From a checkpoint of a small multi-label image tagger: 203450 training examples.
Rows from block 3 of a small multi-label image tagger, named by matrix and row number. Rows with one number belong to one neuron. Each number is 500 + 50 x the weight over its row's rms, rounded and kept within 0 to 999. All counts start at 0. Numbers have three digits each. After the name is the row's rms in percent of the matrix's.
After each neuron's rows are labels from the 100 images, of 14976, where the neuron reaches its highest value: "colour at peak" is the nearest of a few named colours to the mean colour under the peak. Only what is clearly more common there than usual is listed. The data: photos with spoken descriptions (Open Images, Localized Narratives). In brackets: how many of the 100.
# fc1: MLP up (model.blocks.3.mlp.fc1.weight, 768x192), inputs 0-63
# fc2: MLP down (model.blocks.3.mlp.fc2.weight, 192x768, transposed), outputs 0-63

fc1.510 117:472582578517488488495410437520457491534488523369462475567441482496479517450547424591497473530530486477487532558500515476392493572484450529567497541577528479571467428509584460449518446461560574
fc2.510 113:482501445488461441481534462423525495435541520475561572518446507455462479642403490518446575531536316497489467450468521481502510479481586495453471472523503527520473571481555464514485578542514604
colour at peak: grey (69)

fc1.172 105:518501504488419426477517563468458506512499485521463577384557574464493585529515542432440511369519459508423518415510547512487533508496515445463462579576535510434430575484445547516538596540515465
fc2.172 105:466415458503506438485506422443487527457577442492539482416606438486519616500465530492458542490431480589503557470556459516559514451574430475500527665590474467526431493495532427446487498435582541
colour at peak: cyan (42)

fc1.568 098:432521536471493559459498517382459496435483486553460605496551534444563496497518453537525493559553586473460549435512547496447508570487521505479470549430441511522583469481473524496509537423627513
fc2.568 095:525496507549522394426524467546567563540508492425507474552525508464487571445538387467531542531568515567516453483451515504482491468491415462504507479494507461534537456501401594447406510552494467
colour at peak: white (68)

fc1.54 099:419495551456526423451354460544484506484397461534520533437543562477553548391522484451488497475525468441423440534514531435417429500443501587459533476459462415502468509491438466439565525452532522
fc2.54 111:482424443513523439440454487510583552554539534519561578532453526519501513429578495584538454524490415413511521409528515496490462441484555468506555572548488584492483461508433521530553526543536541
colour at peak: pink (27)

fc1.317 088:476502546508493424471527519512568534527519441509485433480431427543489467611464540603478484411495493497538465447581472483452567500478598539526498583444512540489508483409502447455395430478562415
fc2.317 095:495413531426536584507541520513545612610487472454573427510575526462423444487459468581463500522489449472518453600397491450482541578486434482508396497440536521484525403488375494526579552553476457
colour at peak: cyan (35)

fc1.700 082:501484563507428495440534511409477510463453504514452497544542454428554529469417500452479421572463490470445480494468500578606410428538559511493503486470413489436480499488581477422548510436579449
fc2.700 081:465551528434464502543463541541425499444532517523431526410599565483546439462522471476527484547574555522505557504387492533438556516500586477461476498462437493494527416432487469425478549445554462
colour at peak: orange (29)

fc1.83 098:545440536418488436499539481554439481608452502523498412439440536512493506477569422437457472526566511432467390510514530541561524559525497391517629519445468496491551501476357474637497484478527491
fc2.83 092:468482577486468437544527545548550403547463561542545511487544505518509556495515467584460532520499483455591520489490538506525544530556487530565561373512505525413448523524513472475523470464557474
colour at peak: white (76)

fc1.161 096:516476581437447556401451420510551497545452523521442514532467563395500507569530531507548394537478508398397533449506545470493436421515436461470500618489502525510468472521467513572558479467518529
fc2.161 097:427535501436572501590515492594482488552515471489435523527541498570367504470565466523495415453514443566527508512542530528499489527545541495493603551488530510455508562530503561499478416572515547
colour at peak: orange (35)

fc1.758 102:481424542488483519451583613512561445515531527447468491399479568551520550464419464574474532541508504503590505441487461535478477466499530440462476476537474578503484440479615544544555472514547577
fc2.758 105:527565394567546465480473499410487454519530442494478428427454474569484492579472515555500499509476569518443463496537420522530474547538514496503430431516506477436459552467453437548388551431513471
colour at peak: blue (61)

fc1.251 116:525545415567444568503498445523548399486472416519436502623415536472548532537525489528474455534367526496464515435472456492419488478564478570566617507460478555420523495382489473457407504461530541
fc2.251 115:483443437520543490512557480414546400576446470562494467575505546493519487391508551556530421571566546601499475594467453469476490499527581517435590453431464542469443472546472494471541473473517519
colour at peak: white (31)

fc1.219 091:561524444578386489545549503541518401525439470564467474467485523456442410430527543517445532481505459449550543488512530512495483456538477495475500510477449418487439545547532427570499403435473514
fc2.219 089:415505487479529470525523468417469510519487490425500529471500497530533567470425485489498472488553541551414467454576496487543618484531529512526484493452490470494485452425440547504545588466569584
colour at peak: white (33)

fc1.154 120:535502551470500547451503446542468477524518593478439618462466457477441428574660565548481524488413480600496481537480496529423529451524456490601502514486567430463480540655416542508448504562503434
fc2.154 120:520491492467503491426429438464443527572463444503481586604542501517574524534489530407497490514590458494500490505536494542492456505418473486510396451475394484581565537558556520487422562453526455
colour at peak: red (35)

fc1.380 100:431461599478437465512558535533559551591437532438532447497453454605483546509499506528463561533461535424516462464601579472564508482522547539506465607460521461451529542515497452541470538485434465
fc2.380 106:569611559436500537431485548445465459573487601469451500513371537551458489550542490559519577430440541474543402372489524553496548541442550545468526533462517384425581470523500517454487598452480489
colour at peak: grey (72)

fc1.62 111:568531520502470468516559436534440498511415425430422602425515497515579564454488416481519436510621514477527561497563528508493487504506488511563506488503490548475539505498557515513453386516549526
fc2.62 103:399546380400479455496599442487548421518491484437466535537529440472542421506496535573443468536442377472491476464486481439472413412507501487433411549582584512575446564493596467482542562482550503
colour at peak: pink (35)

fc1.25 115:569494446442394480498478524568482499457415503559500445483505536457428533611583498534570451537509642570555494562468511447507590546499480495497483449573504462617542433411513524541445457503475465
fc2.25 104:512582518467409503421484468445425532530519517479457617440512586486482458571458395523505508541478439526511556459518477545425457488469383540489518470527498525485524525446478506497407529450536492
colour at peak: brown (63)

fc1.75 085:449611470413557402534570555520494546524612602525389472507531448486590502488558519455582411482417540452535406537538444421430458461450599481405517504450565453463423505509459463491534466537466505
fc2.75 096:436529547424483471463512417413531473418443427500478502467573509490455534451481442465455518569514524585426475490530478525577519503472525404557594603607416444547433464520446541505533554518484426
colour at peak: red (37)

fc1.595 138:461470483472571491476601553522513656532610633611477478500478468543519495396461585437522510452538530432470492542455487398501511526528519388379490526515529553495472565454531524519473499506504553
fc2.595 129:517487516513481449498517517513503565554530551559473479631451397494557458461553541485513479554525515497432465491424524533437518597568494420478461427501445552457539560442487452505518484589568533
colour at peak: black (95)

fc1.183 105:483476455490586503487530540542508514562449499485498500457492509509450420548595511489479535456458507511488513548520471445373498462602447484473526559485505564474606493558468544489543570523496511
fc2.183 118:476504525531517506411583569472530534549515487416444505523388535503437517556530525538482511519548495539504539509579541596516541511441570403484519480453585450541538483508516488473478541529495449
colour at peak: red (82)

fc1.312 112:469490540422493553512493493473545458471439517534584456364481434386463542421445507552501332482495461485501543499538481532530508513487488504548495488577448512448469495590473559544562497475490521
fc2.312 114:520418508499501384515451509616495536523460547471521415540443450458417454515582504439536532478416528458500557510594509468501515457585471493525557474541507427494484471489446551385441414447462527
colour at peak: grey (62)

fc1.409 125:460509461572443534507572530514585407498432542497527451522520505464470527499544450440496521542502599484630480445477543489536414544397509613529524528458468489490496483585467557484527476489435511
fc2.409 123:576427513499488543494515507582482443452532527502518460619477536498533586527526408479529492500570469400523488635545552482546488505457446582470417470476487529558450468484507509428561557454570528
colour at peak: pink (25)

fc1.688 116:510501498506452524464550466480481381441414473503561572434525535522510586452458477548438519484438503535514478418528441574447536505559562562552491501438527395478511532463499423407390481465432512
fc2.688 111:445557472527508485538495496479583468548404565446477471574428436483603572486551502580412532447454439463505458477558504470477547567544511521504571478451483498552504528477565443587527485431495424
colour at peak: grey (63)

fc1.190 103:568469482460480594455483647438471427550479476555537544468378502589419478535482486485529572497588471419529538563361554553490592437547577499421524497583470527500404487460523414519514512491535550
fc2.190 105:621446402532515503454480419398428457493564562423505488446456480572479488601493464580526557459498491569461543475481420554481427449484521464439448520519414500556519445518457430531459557576568579
colour at peak: blue (34)

fc1.358 088:486550527444418485476529489413589618532523519357471607457582486425465462532462554520591442505573561534503509517443461512493497471551382539578554529543499520527430521479384494458560566446526543
fc2.358 083:481530519511442450460417505468441485436583539547581473487455519585531564454556481559579543401482564570526432517493463494442508480498534491570564403511554568473513542422433450532497492554505469
colour at peak: black (74)

fc1.270 113:515411544467496489431568496450425493571593624464449570490471467393495423506544556555498444540503459592474533549499476514494512496555488459588380515470547517475535601408551584495569518504449566
fc2.270 105:497489483514464487519491557466578501512489435427524498536404506501491523482540570522491515425501429567566608494410602503517514517550440491440539479529463571565434562567525539524378486524580523
colour at peak: red (45)

fc1.598 088:480519578479537479496544429514604474443493529497546473625506490449496554555459490535441507512552477525431442473510444380504398446474452499554487488553502487558512453441438537380480416492558605
fc2.598 086:471460491470399483458623501464516530471511631511485447461519544507403470544458486579607488481525480560529519522599490469469506459518544482581536471499477416497500440499421469573504543546439540
colour at peak: grey (67)

fc1.352 087:575445490459551504618547585489429459510520466465533442547553550564510430507484505610438559644535480430599492453502566542482442487501540508536467465526517514467474575457575554538525434502485510
fc2.352 077:486514476469464473430443428442614513573439470554448499392588448526489563508549439607490434525562574497460459524531493513474437485514504468497385543558502523546450516531521517478534486489498589
colour at peak: brown (67)

fc1.738 097:528558518458437399575556517523424413456565554478510498444421516388487538574454524561483545452545441515487527444574536496514533429565462450562492546481501449482514520440520516535486531455564502
fc2.738 101:470520514483470414539481454487458553509418539517446440442568488464517601587500643561470475525457585533483447505549471511527524555517462468495491482562605531482460533431569548503508556458415429
colour at peak: grey (74)

fc1.742 107:489449490578343480508473508520553483529654503484506415562463432505528534474489528527519484545571557527563516396529477513607487518543477436529530487415526438459445604493538552398454498428444514
fc2.742 098:504514499483510579425543545514501553504615434526499425584494489510503416548489417493625521508462474508556547460441594442514510482540496408424503509573593480430537482527517429533504599534477431
colour at peak: green (39)