From a checkpoint of a small multi-label image tagger: patch size [4, 4], layers 16.
Rows from block 11 of a small multi-label image tagger, named by matrix and row number. Rows with one number belong to one neuron. Each number is 128 + 32 x the weight over its row's rms, rounded and kept within 0 to 255. All counts start at 0.
After each neuron's rows are labels from the 100 images, of 14976, where the neuron reaches its highest value: "patch colour" is the nearest of a few named colours to the mean colour under the peak; "top examples" is what is common among them. Only what is clearly more common there than usual is listed. The data: photos with spoken descriptions (Open Images, Localized Narratives).
# fc1: MLP up (model.blocks.11.mlp.fc1.weight, 768x192), inputs 0-63
# fc2: MLP down (model.blocks.11.mlp.fc2.weight, 192x768, transposed), outputs 0-63

fc1.143 [140 168  88  88  99 148 148 127 114 102 147 127 108 164 146 127 117 157 120 134  98 112  90 202 106 133 190 119 130 128 199  98 149  83 129 153 149 143 113 144 158 152 165  29  99 141  83 133 214 141 138 153 126 107 146 151 130 206 117 142  85 151 146  99]
fc2.143 [ 82 147 152 191 156  98 139 151 144  89 147 165 126 125 149 148 160 109 110 203 159 132 164 134 141 131 148 109  71 131 130 120  93 109  84  83 129 159  73 188  95  95 104 159  78  97  54 189 105 122 165 129  62  81  44 121 117 105 106 152 101 106 116 147]
patch colour: white
top examples: text has "sky"; text has "trees"; text has "buildings"

fc1.115 [107 163  40 148  74 139 220 138 142 111 144  94 182  91  91 199  85  67 122 115  83 122 160 146  82 158  94 159 114 104 189 174 186  91 129 145 124 129 117 131 152 124  93 138 113 181  90  91 100 150 128  90 162 196 143 124 135 173 163 113 166 127 102  83]
fc2.115 [141 172 108 115  20  99 151  86  96  88  97 105 128 134 170 118 162  97 169 183 111 132 122 131 152 144 127 109 135 152  96  97  77 186  96 136 147 105 113 118  68 198 105 121 124 170 112 132 218 115  79 190 132  97 147 114 147 191 122 129  85 132 137 127]
patch colour: pink
top examples: text has "sky"

fc1.9 [106 174 135 145 158 132 116 151 106 154  92 153 142 137 139  61 114 132 159 178 138  82 111 122 105 103  77 126 142 106 132 101 113 187 114 134 193 135  80 136 137 161 127 173 116 181 133 210 127 137 141 148 121 180 104 126 107 152 127 116  34  74 133 119]
fc2.9 [116 149 237 116 161 108 110 125 174 131  91  80 156 122  65 104 163 177 136 100  71 136 149 107 101  76  90 124 141 110 147 129 166 153 166  92 164  85 154 114 113 143 135 110 120  84 115 195 119  87 215 154 124 103 106 126 153 162 166 133 168 117 130  88]
patch colour: white; pink
top examples: text has "sky"

fc1.302 [116 136 168  73 101 131 142 101  95 170 165  87 104 125 123 137 105  89 107 126 143 145 156 176 142 133 136 122  61  64 132 135 145 121 165 127 106 189 150 184  62  78 152 129  91 125  80 136 153 149  94 172 117 167 135 141 127 148  83  89 115 107  88 113]
fc2.302 [141 107 114  87 193 110  94 174 133 128 188 134 116  99 113 181  99 113 166 117 143 123  59 110 113 138 140  97 160 103 162 148 104 165  66 152 135 129  54 129 122 200 199 104 205 164 134  95 116 180 126 128 100 122 144 132  80 121 156 117 116 135 132  62]
patch colour: grey
top examples: text has "trees"; text has "sky"; text has "grass"

fc1.323 [ 65 182  73 153  88  99 121 104 139  48 124 125 141 165 206  81 114 162 118 114 116 137 143 137 109  79  98 160 115 133 125 129 114 156 127 159 141 136 140  96 114 127 123 125 173  83  92 179 177 123 117 165  80 130 134 179 139 199 173  96 155  91 160 128]
fc2.323 [168 101  68 143 134 141 146 128 152 135 151 142 145 106 123 128 140  76 167 172 123 106  92 120 129 105 116 175 141 168  94  71 115 175 126 120 123 121  74 176 129 176 112 141 138 122 115 152 181 126 101 188  93 109 190 107 191 208 103  73  91 160  94 164]
patch colour: white
top examples: text has "sky"; text has "building"; text has "buildings"

fc1.320 [137 133 172 118 113  93  83 111 170 160  52 116 119 122 108 118 109 122  65 108  90 154 133  96 171 173 136  98 141 125  73 116 185 114 115 142  94  77 120 161 114 120 137 110 232 107  81 117 173  98 144 156 146 127 116 123 171 198 168 159  89 169 131 105]
fc2.320 [107 154 104 155 150 124  80 153 142 127 161 150 143  66 158  61  91 102  97  78 186 151  96 162 108 208 108 149 146 130 115 118  96 117 164 137 142 143  82 136 100 126 163 121 101 102 129 125  86 120 142 124 116  98 112 110 114 145 167 150  68 130 112  96]
patch colour: white
top examples: text has "sky"; text has "plants"

fc1.706 [113 150  88 138 146 174 166 116  83 142 206 133 120 153 116 134 117 104 180  97  69 151 153 133  95 129 131 165 149  91 181 127 140 112 163 190 147 116 146  72  87 111 149 144  91 140 141 146  74 146 109  81  96  77  59  90 143  82 130 105 132 115 110 106]
fc2.706 [162 144 117 185 114 121 122 167 131  77 121 140 125 187 159  73  75  53 113  76  67 148 123 137  78  57 140 121 116 136 118 108  79  96  85 107  92 124 126 117 164 119 109 157 126 105 189 111 181 124 130  69 116  35 126 140 175 121 138 130 147 118 157 177]
patch colour: grey
top examples: text has "trees"; text has "grass"; text has "ground"

fc1.75 [110 100 185  63  84 142 128 123 198 163 118 143 153 168 186  76 175  62 128 146 136 118 113 142 126 140 135 151 121  90  69 163 156 141 145  81 142 209 158 148 149  70 121 174 149 145 154 140 127 168 167  96  72  63 159 111  83 173 159 134  85 125 150 135]
fc2.75 [138  65 120 117  86  92 124 158 129 117 152  79 110 178  41 143 139 126 152 106 110  96 117 148 128 141 180 127 129  80 145 157 159 124 141 122 127 170  85 140 103  60 146 145 148 118  92 143 126 101 154 114 123 150 118 167  51  94 139 121 143 146 119 103]
patch colour: black
top examples: text has "sky"

fc1.249 [105 128 121 134 167  61 185 180 158 150 113  98 186 106 129 169 131 112 185  74  91 159  93 123 105 132 112 113 121  90 107 150 152  64 171 171 108 170 142 118  91 114 176 139  85 105 121 157 148 130 130  86 125 181 133  83 149 117  92 112 144 108 133 101]
fc2.249 [ 83 161 192  92 172  97 136 146 153 156 149 140 135 166 181 107 106 141 168 137  75 182 205  64  71 117 133 180 126 110  75 150 108 128 153  88 112 154 114  97 165 160 117 135  88 116 108 132 150 160 111 205 164 141 156 101  96 155  94 149 138  83  67 106]
patch colour: black
top examples: text has "trees"

fc1.188 [118 165 144 119 131 101 103 132 155 147 168 108 160 172 128 153 163 117 140 144 128 162 117 154 157 145 167 151 122 144  88 183 104 127 137 142 139 132  71 138 129 101 186  98 169 125 130  74  59 216  95 101 122  89 130 130 146  46 144  89 103 125 138  91]
fc2.188 [122  58 191  55 168 131 162 186 140  92 175 134 125 180 125 128 104 154 177  81 181 135 136 153 137 105 156 166  92 106 173  90 106 144 104 153  86 120  84 202 122 115 119 119  92 109 128 153  97 129 153 104  98 189 172 115 179  72  64 142 134 143 100 112]
patch colour: black
top examples: text has "trees"; text has "sky"; text has "plants"

fc1.361 [129 151 105  98  81 148 147 138 100 103 124  83 133 119 151 101 134  95  89 169 167 160 122 162 158 159 142 131 117 103  88 129 128 170 164 147 165 145 110 145 118 120 101 145  90 142 106 122 131 100  75 109 128  99  90 153 141 108  88 139 105 144 134 139]
fc2.361 [161 119 160 124  89  96 133 152 143 192 118 176 134  98 103  97 138 100 132 125 106 168  85 103 140 167 146 123  91  56  92 108 155 159 147  98 183  60 171 130 122 167  96 160 157 129  92  98 182  86 114 168 131 137 169 134 122 153 155 138 143  77 117 107]
patch colour: black
top examples: text has "sky"; text has "trees"

fc1.627 [ 94 137  90  67 116 129 155 114 103 101 156 110  88 144  96  90 170 136 100  98 110 145 132 134 140 107  83 139  82 117 113 136 118 215 115 147 118  87 168 151 157 127 146 136 110 177 125 186 189 130 152 198 201 195 138 204  85 117  95 115 111 141 161 108]
fc2.627 [ 75  87 158 138 121 160  66 155 143  87 113  81  64  98 102 146 101 114 140 141 122 126 134 128 127  99 132 122 134 111  85 164 139 207  64 166 118 111 104 199 113  98 110 132 105 129 164 174 149 128 163 173 177 132 127 142 125 180 101  70 142 111 138  47]
patch colour: white
top examples: text has "sky"; text has "trees"; text has "water"; text has "buildings"

fc1.452 [142 136 143 149 103 138  75 154  51 144 141 116  87 109 151 137 157 112  59 153 160 113 187 153 145 144 173 201 135 124  94 132  83 131 115  71 143 128 129 194  60  98 157 109 129  75 112 152 176 101 135 142  95 132 122 118 117 162 127 144 145 105 100 118]
fc2.452 [142 185 110 118  86 115 102 108 139 157 115 109 131 182 183  39 151 141  99 162 123 131 131 120 188 129 132  93 146  83 120 112  97 107 123  97 162 114 151 177 140  62 156 151 158  82 127  88 153 152 126 139  70 139  97 128  63 135  58  76 222 128  98 149]
patch colour: brown
top examples: text has "trees"; text has "standing"; text has "people"; text has "road"

fc1.598 [107 108 141 128 120 174 115 118 108 159 102  77 193 117 102 128  98  97 142 112 135 133 119 155  83 125 131 120  84 151 104 133 178 156 110 125 105 143 125 126 177 117 193 177 172 165  85 101 137 137 127 114  72  87 107 168  68 122 159 159 128 177 146 122]
fc2.598 [144 136 128 136 153  93 167 198 144 134 107  45  95 110 154  81  96 144 119 113 127 162 128 125 141 133 103 125 172 174 139 153  97 104 161  74 114  95 169 108 142 117 172 147 127 136 179 132 164  65 122 180 156 108 151 132 158 145 148 154 152 120  90  94]
patch colour: white; pink
top examples: text has "sky"

fc1.211 [129 122 119 126 128  75 145 102  86 109  95  96 134 122  89 119 129 143  83 137 134 116 120 183 120 123  98 129 109 110 119 102 151  67 139  94 139 143 149 160 172 148 115 133 130  94  87 136 134 119 172 111 119 151 111 109 137 173 133 116  90 145  80  73]
fc2.211 [ 80 124  82  87 152 163 130 116 124 149 150 148 101 128 132  66 119 127 131 137 171 165 145 110 146 164 139 120 123 120  93 114 170 145  52 164 161  73 147  99 129 106 112 119 143 133 119 116 111 133 142 100 188 109 147 142 106 134 115 191 152 154 219  84]
patch colour: pink
top examples: text has "sky"

fc1.177 [160 108 101 126 123 155  94 205  94 100 198 169 120  96  86  87  96  94 119 103  59 135 140 169 137 136 107 114 129 123 133 190 131 124 160 102 164 144 109  84 103 136  82 117 160  88 155 141 145 174 107  93 122 115 126 131 138  32 184 148 150 108  97 121]
fc2.177 [151 111 118  87 183 113 107 143  58  81 143 134 124 156 142  67  93 163 128  87  68 118 119 143 115  93 137 139 117 118 152 166 120 108 170  83  87 163 135 214 104 148  98 168 152 142 139 111 113 182  68 109  77 113 113 142  77  58 145 108  91 126 115 114]
patch colour: brown
top examples: text has "sky"; text has "trees"; text has "grass"; text has "buildings"

fc1.568 [ 85 112 139 120 139  48 117  84 111 142 107 107 153 155 189 154 126 212  71 134 101  92 154 130 112  70 136 181 131 108 107 147 123 124 126 148 140 123 145 110 183 104 200 115  69 195 119 130 186 154 147 180 151 172 139  99 104 174 148 137 110 200 129 146]
fc2.568 [111 141 107 114 140 146 122  76 125 112 208 183 159 150 164 136 104 155 109 128 207 179  49 178 144 136 132 130 142 119 146 182 125 157 153 132 117 171 147 188 119 151  59 134 132 132 187  93 146  63 128  96 211 165 136 156 120  72  81  88 129 139 153 111]
patch colour: pink
top examples: text has "sky"; text has "trees"; text has "buildings"

fc1.708 [165 121  89 111 145 113 156 150  81 136 101 147 113 172 136 103 150 139  90 155  77 106 119 123 158 117 132 140 141 130  90 132 174 126  71 139 134 133 171 162 152 122 181 147 158 148 109 153  93 127 105 156 188 113 162 116 163  77  95  76 152 133 148  68]
fc2.708 [143 112 175 123 162 128 131 101  86 133 141 154 150 107 131 119 172 116  81 102 154 110 198 105 100 137 157 184 110  85 167 151  68 186 133 129  81 184 130 123 187 111 124 126 178 134 100 119 173  91  88 160 175 161 134 109  97 157  64 138 135 172 160  79]
patch colour: black
top examples: text has "sky"

fc1.275 [150 137  99 110  93  77 100 153 137 127  94 100 152 117 157 136 145 121 156 136  88 236 159 183 121  93  98  99  82  75 118 182  94 145 147  64  62 137 131 121  55 160 112 118 166 128 163 130 156 134 157 175  73 190 141 129  85 159 151  86  89  92 169  92]
fc2.275 [ 43 162  95 130 112 148  90 171  60 117 124 105 115 135 136 146 132  68  60 124 145 202 159 113 109 153 115 108 175 104 148 178 152 111 179 143 145  90 118 160 126 102 108  94 126 160 110  86 148  90 165 101 154  87 128 122 103  98 194 140  94 104 164 142]
patch colour: pink
top examples: text has "trees"; text has "sky"; text has "grass"; text has "plants"